python train.py --model="image classifier" --train_examples=90422 --rotation_deg=5 --norm_position="pre" --mlp_ratio=4 --layer_scale_init=0.01 --parallel_block=false --mixing="mixup" --loss="cross_entropy" --warmup_steps=900
Rows from block 11 of a small image classifier, named by matrix and row number. Rows with one number belong to one neuron. Each number is 500 + 50 x the weight over its row's rms, rounded and kept within 0 to 999. All counts start at 0. Numbers have three digits each.
Before each neuron's rows are labels from the 100 images, of 14976, where the neuron reaches its highest value: "responds to" is what is common among them. Only what is clearly more common there than usual is listed. The data: stained colorectal tissue patches (NCT-CRC-HE-100K). In brackets: how many of the 100.
# fc1: MLP up (model.blocks.11.mlp.fc1.weight, 1024x256), inputs 64-127
# fc2: MLP down (model.blocks.11.mlp.fc2.weight, 256x1024, transposed), outputs 64-127

responds to: tissue: smooth muscle (93)
fc1.592:462498502541454499506425572553520544414397517494521433514593460549509537441417486554507505522506451511546461437398511553512386538583546504572517498392516557448540500492490554478500559485418436
fc2.592:487459657508501550495540443453365469481470520449523515469444540523516498436505481504466495511450600424445506513492424456476550531481494494519508497480528461462685504468504400497504500418515520

responds to: tissue: debris (100)
fc1.395:549463577501467411681396523525600531466518478538462402577549439491427533508421501506474424472492521521477357461484465524525472500569496476553565520440477448523422463594483525419576490519456453
fc2.395:575512497488505499536518463521433481438477528431496488551588509471472481433411465520471515609497447571448461416496493486479501495469504501492534526481501672617517534440558467463434463477423483

responds to: tissue: debris (69)
fc1.512:489467527446467394497521396465554526512570559479555477441521503584521544470469504500479571506501540550500519386529534530530481480440538533454449473376498472490449519590511474514514504514436408
fc2.512:431487579519485495458472532558395500515526558426468487544483509427491504448464466441535531431497535516452507502490441536528483478503514529445596494494559479459562515531437395512504490546511481

responds to: tissue: tumour epithelium (59); tissue: debris (27)
fc1.443:505459556464452470525517449506577460521431547509535515497447431569533437502424541449408488477433520482566559442499589511506474456487484568434488518456555596539462413503475466549568457451510448
fc2.443:541551493502555461485476512535626602489463496471532482441484497528535494520510564507526585462398572528455468403489397636657424504488468484497443541491484618519447478530434559530501536451480561

responds to: tissue: normal colon mucosa (57); tissue: tumour epithelium (38)
fc1.138:522491513465479505553439524478509499474484455443377477542536419542432526516423493424500418505530440484560500451408569571497479450585515442530536517451507593509620480500511482420529554476529513
fc2.138:462544582517520566534496444553432326486500520472470451520410562529481550482510539501410524567485607484374513604516517518453536471496491491525475503513547526458599578537503430581492477467541504

responds to: tissue: smooth muscle (91)
fc1.428:557499623493429440548512497442478547542504445504512409536510578555542503493531500443506522481381424605558524445529480407404551503454482470487565445463526476455490542514527441445448467525476523
fc2.428:502458538525506574452461521491398343507458465458454521464561446480492491538467535536439499535477481505374521572511574573456476432511515526494426491532471457420382510472568472504485490544516538

responds to: tissue: smooth muscle (38); tissue: cancer-associated stroma (27)
fc1.591:515459553579516460518513522535584516449445492437409415552580496653484530398431507574515484518499505461558407342433547505523383532501483571483483531439541509442539450448487562550476525477493461
fc2.591:535530583489478531489488536521364470526486493480519544472471508498505471432517467503441524494456569480452502559468477394379547460506548510499538517487417430507594489493556455521511498384554504

responds to: tissue: normal colon mucosa (88)
fc1.224:521474509478500503521479462487529535500585420480428516511451430571543557575499472433500466437530519447533461472429528505439578518519500491468463498517482456424533427454384500513476581575495524
fc2.224:528560522419462486458500522548470587572465454460464476454426472422572517524467533440434484481523396544569584427457382527505423441572496514451499486529423462519483458529470413534408481499478527

responds to: tissue: mucus (78)
fc1.527:470392416567427519495536502593507531571436514425438522479451534517550485494517491493428552441468537471450493496519592563489497521487448597484478487415512531481496502500507430483510528520510540
fc2.527:523528449568555540557540459442507472505562488481516544512331520534531479502495523541534476487466526466561475491490521482465511539493449471559556515505546494554557519468519482499496490461568515

responds to: tissue: debris (45); tissue: cancer-associated stroma (36)
fc1.328:533496441703518455586439440509478569555598429527460482527447469485539543435501404476539496453553566513440491457522462378418598529513391532411471474525520393477443496504502415499457445549489541
fc2.328:506492484516482503494512539495637592523478434509518508498506440519519454530508497501508533507516594483508551507496494702574425463524481548452500531552398481538517482442489562551551553613501522

responds to: tissue: mucus (99)
fc1.302:538475565540484517587515482526592553465555464578497471563581431562545467463459525477494478473420500478563531427483524429471492453481445455565601547488591512478425400457405515521558553483460516
fc2.302:452520585491574499477531550459453417521508510494490451478310500442540483535531504536484581437475552523414530449509538637571453555509505543543469483470522499536477570468509484482468475505506497

responds to: tissue: mucus (67)
fc1.735:353457486494384495568404418482507522502604520514502514552474519575471514496517427478469483387497501551453503446467584469489543589543506579504517508527449444505430455465398435397532505526489460
fc2.735:489423463502552458572439429365585556448483447518476468454507583518451602500446539520483519427531557514553480457523477502478519593436452482502569516471560593493397490500495535482437522541512564

responds to: tissue: debris (78)
fc1.678:508504571423428447522514432446544522542457535547502425519464564573402524527463510458539403483470546535557442503521522495498528582431480513425533524487484474498448493554517496471554498567427428
fc2.678:484529498510499540452552603538460405476512493478467434567559506465554538571503461443529413640511484566540460451501591505628399446494570491520513553543436466585508508493445427469504541498446442

responds to: tissue: debris (87)
fc1.636:422452415500415461528445484526500513517543503458487535598498550625519576458484470400479489469482434486503432463436530506513474561643490638457487497465494535508500422544504498360508445471503493
fc2.636:517519474459515617439501533535500567498589500594519501590519433436535512395545466505541429540474518521562447572539633586613493392523507567520616482539541497489498449530498523476523450578487478

responds to: tissue: tumour epithelium (85)
fc1.7:478500467576471501485453563509490484581391545508479517470441555485428513484475442465417444486448484515549538500429600451488476564571424507528434534509452517580539503470556516417529560461528517
fc2.7:512489570520513513502477489488500560494487437494513532497572502506545488470475471540596578462491565491417513556528480490484564532495449482484563472503583521509564477475532413522475477542506512

responds to: tissue: debris (45); tissue: normal colon mucosa (25)
fc1.590:525502482659491408521481404496494482569550463520506438528574570483501549407571412552527539475495559572427478476562499376498523518465536513476551471393539450460449514499502475549451486595497400
fc2.590:503517484507515474505475545471393466505466478529492493451392422542504553463491446463375494588483459481471531572556501634582438495473463530518519526484520470402482515522664444525494498509511490

responds to: tissue: normal colon mucosa (43); tissue: debris (29)
fc1.210:479479536578481501569398538534514486466473495526485474514509433539464522404404465475463426476443463479560434440354563525502455494530422517469463521420502502488568448531489514427543562496456422
fc2.210:535522591430520534520523487540494432476512553535480493481502415478536513344479544552503527453436621438402469627506479539475570501499520495481555471528581400370643497529454444509507450532538515

responds to: tissue: tumour epithelium (42); tissue: debris (33)
fc1.67:496480576546442483557506381485573516465557529472468379502465455549438488494536499485495438436474513541543501449508601549538498528473555539450467554500466537521481466512502467478578536455484483
fc2.67:434468638495567457546513514515480486559458548510518499512520570475494424557479515570440523617404501534434519412473532390523377519515543448397517485446584502598502528480465584459496526524442482

responds to: tissue: debris (93)
fc1.260:424464571619482458507480504503527542463458452445462405569565497636446520402489470570523498534516491523507346354442496524517417615545522569589486501430525559419529488500504510557451492506493480
fc2.260:480510652552520522485442499568448498471531482498573490535499533555489518471496403538480447435402473475447489526460488438430531460537532536446503526509493452502573469493571436500545496483516433

responds to: tissue: tumour epithelium (72)
fc1.164:569533468559403503503330447577486457628483516421533480510478553510494525436503365503444543445584478593408484501507590496501421534524443612446437507504464475526454489503504420474533488522553492
fc2.164:549465476509515556488513443433616532442497500566518522561424440508488571454532476511510469437493543496491522568473574528522564482585470583421502475525497470547574554538423457490509503451436542

responds to: tissue: smooth muscle (51); tissue: mucus (29)
fc1.252:469456495582451442496415493440477561489470509482503463555459577546501538459524396478531496456506443537526402499439591534494504594500542560488514477454501459428545497542532495366422468567427475
fc2.252:567522513469554439590491481527526476402568502511465485494471336511480563452509473497432461501483619474474526520479458510488564553514446510487505452536568504504607497451569464543469542568486456

responds to: tissue: mucus (93)
fc1.118:490439449500448529492492446532537496619521514468467515454495552544517487498505525477371521450483532494475423518501551493393542465491456586528486530485521483423449466449381466498452644533524486
fc2.118:517421455504509548539522535422436508495391447443415501507578499464554570521512515477613541484518433487451503531545465586577463482515436528584484540568385528530432464495517484411476521416543517

responds to: tissue: tumour epithelium (58); tissue: debris (28)
fc1.702:503451447463516377512519488440654571488500514497557483493491517532503485572472507509454511440487550523555531489493621574536528459450557463572524494452513600578444499576463521516464462497378446
fc2.702:480499617503513490515544489472425460531507492452517499513579537503507513519533530544531503574434481519457495549485586644596510526415438522482548537534567512547513530468537609475490547629474480

responds to: tissue: adipose tissue (85)
fc1.208:490433431547495503571418511559597544499568497570520475615575463468568536463467467480614486490601561446445521494461448493509503481591518561476514493485532490569483458528488635372473519524477434
fc2.208:491538455525596507483450504510501433577495472438523491465485555533500508504523487527434502549467511499561465535545503520484564418473511520473435467495445596576551554493552488496509486516472545

responds to: tissue: smooth muscle (99)
fc1.339:470469522550483502509461539553556550428419519471493402525562475608514536446417496551534537501537493529516453413419522526493367596569523520551511495374514542427537504458480563485438539490460449
fc2.339:530474623528523483510508461509355531487513456462545552498448485505510504482522501471458422504436551495431506512461433397443551497497516523483540503507465433532671495504529395486531537374505543

responds to: tissue: debris (36); tissue: mucus (26)
fc1.686:391544497523471485468383500530488470536543541495527524555424585516445485520507452381384529483531448564457463511432505497506519573556458564523516502489429477478450519511519457404492484440467501
fc2.686:558452408537486507508474505467590465466514481483515472563510437509494493436491537486577447491561578504590482473492558501473573460535529519471544522455543500492472519495591670515471488490488511

responds to: tissue: smooth muscle (70)
fc1.438:476474456528635355527469483511555611501569447474525420552548505498547463501481441511451552384520568569391517399485557494476507526512510443636582476404497494416463530513484481495418446503391481
fc2.438:519555426479510555490509459458407393497493489525500556496389502553505536522530486524491471646434412499474537562456711575551519541492502479545509452594525440568430510486425515437538528545518505

responds to: tissue: mucus (94)
fc1.681:566473466586465532626452499566490484511524473579479531459437452523533500451405495457410400476453502456566521510458515483428528472543366474491503515495487482534451454486489514498502531533509474
fc2.681:523433624476493503441482558546477514573555535608505577515593474508513503538497428519457601452528482520475534430537462632621490512534471487495568506530572460460555490587410429466598536552454490

responds to: tissue: normal colon mucosa (99)
fc1.244:441513501609423455514482414427496547498500442522487479592559573471526591402544413583539523506504548623443473484531485448475477575463520591499587416511526402414469507499489432498467545586489499
fc2.244:532552381458474502412463520567545507518506474531505522460506442509561546443503511505500467514479415394597531466477398607582465523558481506516469490494499656452431463506568496458447567528489465

responds to: tissue: smooth muscle (100)
fc1.716:486528493494522470636448494515487491582537490564515481460433400491586440528452478394487520397523503513555557488500533428353588468563423480449584425434581444449466521475526485489465453446514558
fc2.716:491433497450475526524503436477470626514533467516541547516536494493481460555491492415541446514541432470564511437483576623522447445502486516508443493562404491550442529535455466479506422481456579

responds to: tissue: tumour epithelium (75)
fc1.307:504472415630453534590362477544487513562544407564447544506463466496552515444449428414426407459537505486523536503470508449423537525605425487490528513513488413537485403467507476453503572523515537
fc2.307:532490610504510483514496493558555472502449511476536523486566477461504512476446498488423487517475590570438542432502513471568524524494513486478498506579491558534640455535444456549537562538478453

responds to: tissue: adipose tissue (99)
fc1.422:623496600481518503517447470481574517518532452481482482548510438543548584491492414522568548473520535460456472483454456440451494542516487421464434446528446492511547449477449574524538478593524447
fc2.422:474530502528541534455554527527499434503566505502511501491513499505478529467527503512424537381443459486595466500514556568523528541485500464539510479469517513432545526501518472513485492535497525

responds to: tissue: normal colon mucosa (67); tissue: mucus (26)
fc1.750:454440490515442500518499496451548562573400506550519547521440488479576540489466511437511482437490489456541438537476521499474513524524530520506494378475489534502597469474456471431499616547376513
fc2.750:440490394492422530536453498515515504408528435609496461546512456596479484576489499470496421577617467514550527540535579543563437525466522519498529437407529526525453564472577518446459577500374437

responds to: tissue: normal colon mucosa (96)
fc1.430:524513593530434471528506382449572526534564541493432403490499514549430480407478503503497494397442551575551525471513605525519494546459512486528522536483467431440502506473500518505568585456490493
fc2.430:496529457519439471592490558579474424473497534526491491529547479501520421454378491465464498588525434495391477467531413405538527554533493527387514498516505509464498556439585518547474482470467509

responds to: tissue: normal colon mucosa (74)
fc1.458:498547503437507485530428468457540484460517516438417461524530498496494488508543426545555560464512560598476511398529573489474467539477574551464501530522501515420403488441429556504527570451553447
fc2.458:530522519489446424526454487423479524509514483536523513548442523466462487491560483468395430552459434492507578612461506432480490471553546485508455404469510505452406470520545418488522530503425497

responds to: tissue: normal colon mucosa (86)
fc1.193:522488400600485552533422496496486485592470475547405538505459562466515602479495432409438424465526466481511507542474511366382520553512364500518528450489537396544552456431503461432486598565519542
fc2.193:504501596573511528467496453560514551524526528496532551518548464467486487550460468490510529450411558481485487444489454394498423518484501537485484525588478477483649491548465414563530525526527584

responds to: tissue: tumour epithelium (36)
fc1.727:511480544354546425488505545443623536447496517459468497526480479582460546609438538443477433484452553461596438428454553598525503519507530452548501519472459603538519445550430497488592497500482452
fc2.727:513500565455498525539544504462474541516461519523493476462521544490520484584502496475481549573453334486483499466525576453569398463531475475484492565507629471457457482502604457497496522480507496

responds to: tissue: mucus (33)
fc1.400:555511486489484506596408438498462482504530520521537455485476485531562475438384420447514477412493445486552523460491620540468490449551465593445478512475549468453502494498509479453555463487525488
fc2.400:478535471496495515495477459511565665540475493558485500491571465481528515580486478478514605495504494485508471495526606610547434590480540432486549502511585470519554520528411421490573477569453484

responds to: tissue: cancer-associated stroma (44)
fc1.557:527464484599521544592465549583506526558567504551506507525538465481593474443370525450418522464493501433442525513492490455398512437522420434551569495457533408454415462446488454474507499491472507
fc2.557:506448534531461474489532595448455499531554463486464487556483532499509437596464480464430636494602565553459474387514559639576463481545489434525488486520495455476510536490528411548479494539483476

responds to: tissue: mucus (71)
fc1.624:548467575584416483505471517518545539527418503470443441510492473528474505549508470440491468525499475508464365507509531454481540553466366486527488495491474514583456469526516497441379562545468439
fc2.624:457505489513633476495535455429618575518511555519503553453590485530501510511529521462587716424416541503450527534499562496542518526507452466458522503490513524521555507515400488566524489588526555

responds to: tissue: smooth muscle (43); tissue: cancer-associated stroma (28)
fc1.228:540480504517554471597365540594476485570466399577420571482507447426539464473407366503480549418532486456452507457447573464441444489641416441484489503474503437401534473436500499509416507511548493
fc2.228:525504629482484545508472489464566556497495491482517467466517471494558425430492500420505447538515562507527605542477580466580475505495512471552580570510587467547610459459506416584491598532452506

responds to: tissue: smooth muscle (67); tissue: cancer-associated stroma (27)
fc1.560:491443542557468482529418543543576569440419528463457391580547491618505581426408476547534522469537484520505440425391568528504390558596486601509478519390529517446529482496497551430479505505469449
fc2.560:522455582530566500526459415464416560511527493460529524477540477496518504480550454510585483547420589447407472530495440416452535493488524512514553493500468422549669507522536531479539469366517510

responds to: tissue: normal colon mucosa (54)
fc1.194:459536509581567414521490435429486516481478465493415447579572574481479500433545407589539507518489513581515469444521454403418472568458487514518622447449534392411499523485514450515417508554504504
fc2.194:492537469519512515481507567462536453484457496515508508417463429495490517377520564519474521532448488467523486645559481698564508516483506477561499520527498482447396487541573397511430421588570429

responds to: tissue: debris (40)
fc1.10:497460498415511504480511489446571551512475567491494424525517575577424540528430551500488527478479528539563433458493513507491462536456474503529555524394536506477484497537421529447589550487392384
fc2.10:500510420529506510416505532442497590451393468444441532479532501520573519481499473507551433535555385506577463522464501578627391509500477506462458495514489516513434533554444340432484546451448514

responds to: tissue: smooth muscle (97)
fc1.408:548490570466448449556445546457497521515485372550535460502527494533585486543437474464435516370445461512535561481483516473336549512498494404568560344487510442463522530494503464474458481513468530
fc2.408:415498508562656493481498448450576440520506402442504523492502614520511503574419474449540430637485569505436453438596572504572456512467478517486506526499422519495543440464423506462541508477504450

responds to: tissue: debris (73)
fc1.266:496493479541525412602406516478489564468527392554522489537514491480546478504481422517474536401484507525456533458470538513450551538603569474548580385503526522519488501544509517449498470491426492
fc2.266:508466449513620499499503492539594518529508520503539528481448463500532467488497485441461394630481572522454463468487558494611488464433549513508568530483515483560496444464443537475559497667511504

responds to: tissue: debris (53)
fc1.442:478516456533620356529489449505563581489562452490510457528539510476518437517500462518429522461538527573429491394495550497508524514469495456666587485391528478416445533539482498476382447482383459
fc2.442:547564472491478509453497511478486439513512443507497514519401504549533510419473490519590451620425513465478509597453757570537586598512496461533500446607491498580415528505402624450528538520512492

responds to: tissue: tumour epithelium (98)
fc1.369:519521498488461474556426518438508494572478499537537482470511503510537524490485467414459481387463478539563561509477517465401511564500456439551492414435510439523511515465536495387515527493489528
fc2.369:488473545510524479578537433487614404460543541439503487489464519503519509499493496491501421585470644472432491438476501519608578505510504510571554524564456600558624450468491531470529509506531469

responds to: tissue: normal colon mucosa (87)
fc1.22:527514519516466524506485403423517511552463489549442481497538558515495556480471438549545511355501579514529553433515621401417450595477519555458442507508459428452477446416467546495587555495535527
fc2.22:489583536464381435528460493468411456523529454491478515439414516487547488429460481477426458569460429457491521568484478534594585475508517564534513515493437545425449461538559417551496473396505505

responds to: tissue: debris (61)
fc1.222:419484543521536440510495486425537507472475495427479417516558529624446578484513521571520442502469508526567420421485593491516452537475505563549542496402569550472480502514436554489490545513433473
fc2.222:453489596526488567504490473597469516512379452476505487510441536521483448490508496518476435522447434535514562506525469426516440590482506456534527551458570505409474447550467436503550527582497485

responds to: tissue: mucus (91)
fc1.609:474441513516469531471533476444517488495525531439481499507509533564497561494520493504525469487458499463533382499495593529494524483492527514527467534480508531473515462414400573493527651584551415
fc2.609:528479531412416482468485468515526523522521475447516478455456425550536598442536463472412511496478437493503518478480367605647437493489496431562502453506419585561533480528441456498494514563480487

responds to: tissue: mucus (80)
fc1.661:524449496541505545488423488486548522505536497416503516530488502533548579483498401450497535435533523463480365525413562531470529567538463510460460503449460476474506432442449462492517586588530475
fc2.661:512522463491522580482482503543451436515491493499517468491408453545487588557539569504455453477447470469550486504473500546538401468474475493522517511457521505612534528510542491454465543529502474

responds to: tissue: tumour epithelium (61)
fc1.48:525490543497488477520490517585476478519487461563407502421562505435471483517451480508569547446482507527446505487505563476506489489502442461447512552544453464486419515454493609453448468480539464
fc2.48:495494507495427482484540505459562570481505506462510514489394482516495489469513518465463404562532436537643471615487556519468522477502516500520486497436505546496449505485593505507497505460504506

responds to: tissue: tumour epithelium (48); tissue: normal colon mucosa (41)
fc1.602:487481483660485496576392468536558505614583472473518491565573529449515526425526425465530491480536554499404517505498516505498505477504509521570541519489553541544440456458478556475518539515532472
fc2.602:525484535516490563493481510475374436542435452431482492458376454530431531558517569475402538537463431489464479512501487556450472517537509472583433509533438528481441580518554345479580503438491553

responds to: tissue: debris (33)
fc1.213:459498467438524471503499501487510546480446402454523522496615512508572555528520476575503546498519549555476524403507498451443426564508524513563526416488498514501467486487437448569553550518498517
fc2.213:452500535465542491492493534561442374501509539511504489508404457490465508436460490533548465511491488470429512530512526514683571499484482508479535477537504502537575506470512528498501498484504564

responds to: tissue: normal colon mucosa (47); tissue: mucus (27)
fc1.114:513471558457462469605406519537537551449518441487460440545578413525556515441387433546524544397489512510469498389441600559460452493575513470472481501497490498384509470481439481546524542569554505
fc2.114:540509463504422457509522471526544605526424509513567513489475534509586379485480506495534547489576506548497524508458476486524445458485561548492566442547545517521501516512511427538506563605490528

responds to: tissue: mucus (62); tissue: normal colon mucosa (33)
fc1.461:447455467414435540449492463463502489530565528389483511531472590573440532568525487510475478503499479493506421506458595594517514522529549542513496523473487578519486522490466553432577629530502466
fc2.461:505449434487477536526493550585467446554457450567476522447420444487491487513488488500396439461577434490472555533485432511536500506472470515557451532544444503557531539534450433564485457507530498

responds to: tissue: tumour epithelium (54)
fc1.284:503473507495474462505489512574497469502485496512373511431541496442462498495480496531572542455503511540460518441513582487493476496494426499470523567542475473473438508470495606485431469477557461
fc2.284:493485549487411490469524499467536555506506492481482489491382488515492526460503509455467386552538419513634464627504584506461547485488505512531471502466498533513455505483610478503486503452492520

responds to: tissue: mucus (78)
fc1.734:516482557631517415473480545494581560469490478459490474517558455487493461377519440526521570471436587480436478498452601445526402522547460475560449530524428495507530486479464565479429483500452454
fc2.734:437450613557510507511507479499464521428561468478506462523461509487473474422535498527562418514503536482550488586436622461445609519535500512537437517474519504585672429498538530518473488494473558

responds to: tissue: tumour epithelium (37)
fc1.690:520494513565540429511474557639480494585433499542450494479544472439493463432385480486516551459475503471463511471474633483499413458509322471514463537521448519494473478449492544502413482474495473
fc2.690:528449532486439479504525527482590570480494503457516529469466489521464457428514527472484420538600484562626481561470670507481508500469512519547499488450551565570478540501510452465497512519502548

responds to: tissue: smooth muscle (96)
fc1.55:502427568499450496534417568561573558460398473559542438525540459495552518500413489519487544437475523527430504478368505483423418576602495484562513463464489560478562491493487534505418491519463503
fc2.55:456437610536509463475480428550402477520559466493497479469350522443505482450461513493424428526468465491438528547497500427482587527521530496523488496537485550634625524490529443496515468444521494

responds to: tissue: mucus (90)
fc1.741:537486486484472534580457545566466466469443411573448510508490455461542518540420475490459397468449486499539514400510476369326518519516419462509580485487502537503468422455476446530543563547541521
fc2.741:472528520496539515491495506598383383533538516482483565498483541431510498551555473441484617476524463518401502568471469530574473444463520519488499412523439435481516489500530460507486456432545427

responds to: tissue: tumour epithelium (78)
fc1.561:471516477404479418547492473544477560566497450484441525529510510550487502587526484507455498449523501475566524416521516431464527549542491480532510451415565550484526483479537414571480447478516592
fc2.561:501542436515702460470469560534566449561440533520467512532528487490530489537587531508608494448391601572488483596531472567478513551500470465600511500468491476510396455528557622464527491550510499

responds to: tissue: mucus (97)
fc1.604:594505470576513552646458548605500483500471514598465499486497409516535540487422512507450421486465491467582528428473518421422492468545402535465487530522533534494492427449447513477550606485523516
fc2.604:511498455520557498501480570538387378528507539566514565471466573486542458456541580522495584459488441536423564497439513674592515508522517518507534490527518438514445466540448377470509449374538507

responds to: tissue: debris (50); tissue: normal colon mucosa (39)
fc1.40:480499462564495408528433536530489572453495528500491412562539497483425541436446466548520474492571473575510373448438531566541455569605532517510539514431458409424549510580549535400413527479408436
fc2.40:476461569496489507493573461487546508462491468472522539523540489487501470472536483525566527455459636474391451581493406427500505505504487511503515528489535451468675448460518521491484544472471477

responds to: tissue: debris (57)
fc1.725:576501534585497454584355502546440429457554459517489500483502479541478552453513393504481515447475458515456471449457524473496507570619511519448500551519495489431546476520530472528435454488562479
fc2.725:522521616527419479475482413537437561511449396530530487539522566450543455473510445508439468557543511479546597560516591493525507545534546474491602492569565448529661392412553427566475515514486521

responds to: tissue: adipose tissue (99)
fc1.427:404463456412508472489519516500546547514551490523510523554517503464534530626522479489437527484518566488423474467511470527471581500492568456555516435468483588511456491547360420513486520581493515
fc2.427:471514462454503506485449495500580464474552516519497526509580481586483510563521525519524594468578465513462506421506515448520438507499516517533460513537532422427413508562482598511526491562517490

responds to: tissue: smooth muscle (66)
fc1.669:529477500486435442543472558542509661508516459537559438504571425545535461517424526531466542416528485604540498456448554548510479491629535478650521466499449493482566539548502467417438480453329568
fc2.669:523479540565574452488483451507551463476527524488527439535537518493469519475549499528587517545452637452369448493475441452513548521465469427545445494471486462481537470485470652487515498395539470

responds to: tissue: smooth muscle (90)
fc1.384:546511523485474493547500486521544529512539526536521445451421395551492519578501544531440551390443502532515541509486499395420559540521390516453507497498553493531535474528489414558479470458482525
fc2.384:507449505483554485538499507384430538470531487481473492485441536507459511497488492546472552547534460404497532511611496528460564514544493479545425536508483532589403523528523486467466411379478513

responds to: tissue: smooth muscle (52); tissue: adipose tissue (26)
fc1.115:475478493422460463505536468484593556516558513547520513546526510516534570615516532486451508471496511495474499458509509536480595492485570470511510433460534569515464452549379427526497478561474505
fc2.115:479476480510562512464510518539584458523528452491549586496676548597525496562497477470504644428503600531437512456457551497498465473447476508532488554491512452436507508515441563567495524593454505

responds to: tissue: smooth muscle (65)
fc1.299:539512514523478485612385463500480478499542506501533453530526490505570467425390443452515498414489439476539521483494643559461470442540497547499534498469566480435495487520510510429529482498539480
fc2.299:483501481505528505489481422528547624534509494561448511465568449476502518600487428483501603519528508484523476458541571547531483567482531418472533493530582483531613502560442464490538499554465441

responds to: tissue: smooth muscle (90)
fc1.357:479443554534434466538529487485608510551531549508507481438477492532550479503502521451436518466432479480543479464511537485442574416421479517471506484429588482494474486519403471531461516563465423
fc2.357:510523516562480521459540526590445583498484501473446442531579524488485499471503483492490605398454483551357600599528483570491558458513438483516494494586404549553479519521518454471473535459472487

responds to: tissue: debris (57)
fc1.158:551502599416455510554459465508520495526510537576503455556492534533382499548453486438497387482410490507547481505490527513522571536464477500427532576479497491527448486537523542455574502555434409
fc2.158:564489515495468523454532548509467396507503506579463516493539488441496537583465497505578418616533530533546428448452542469590366464508562543483491511571481501531475422533511483519506452419441537

responds to: tissue: adipose tissue (98)
fc1.188:571492655541489548524476505459543546519507468459499464499487455562530534477510404473556561481451516479478489502446448424458512562493433404485464468506469452530585512441481526505553507573447487
fc2.188:496540545495513499473535426516507352500475507502501472490550500500480491441529540499456516487453483472540499500533575554563519543468506511536583480517529484478590518533622485494520466545540512

responds to: tissue: smooth muscle (91)
fc1.71:487441549535451530553381559602565558463417486559521443552556455511546527489407477559483548448498515515424511482335491495443416538623484509540495479435491551486545493506497503501499486511497510
fc2.71:462526569520467496448481438574390486528541479529502456463434535431508505441468534474459473571437531474394507566530545434484643551503540492509580496532547493580692480501601459505515494458536512

responds to: tissue: tumour epithelium (100)
fc1.28:516445507503413536485399490493506474547437424396528503525508567550497586465531383423457510458460441546431525496450542481481440619535486561496483517533468511564485450475480444444570477560541538
fc2.28:532474434457561604375492437379539451467441581564539510539371478556466492466518474429541466493474541520561536583449597450499491454528495557520371491518455424517499542505516432483432477440454502

responds to: tissue: mucus (31); tissue: debris (30)
fc1.459:561518547637511438490492507541501545575514539376536486432461494479508466391485499446375513532441510534492495435506621522512453421477420495509444514502466514429555532525490339485449458481425527
fc2.459:448459657510560504534549481463621472467481499460499521532569510496446581556488464380504607561505550546521523488450711474483471485560454424476536482433556512569481490538472665449522463543482541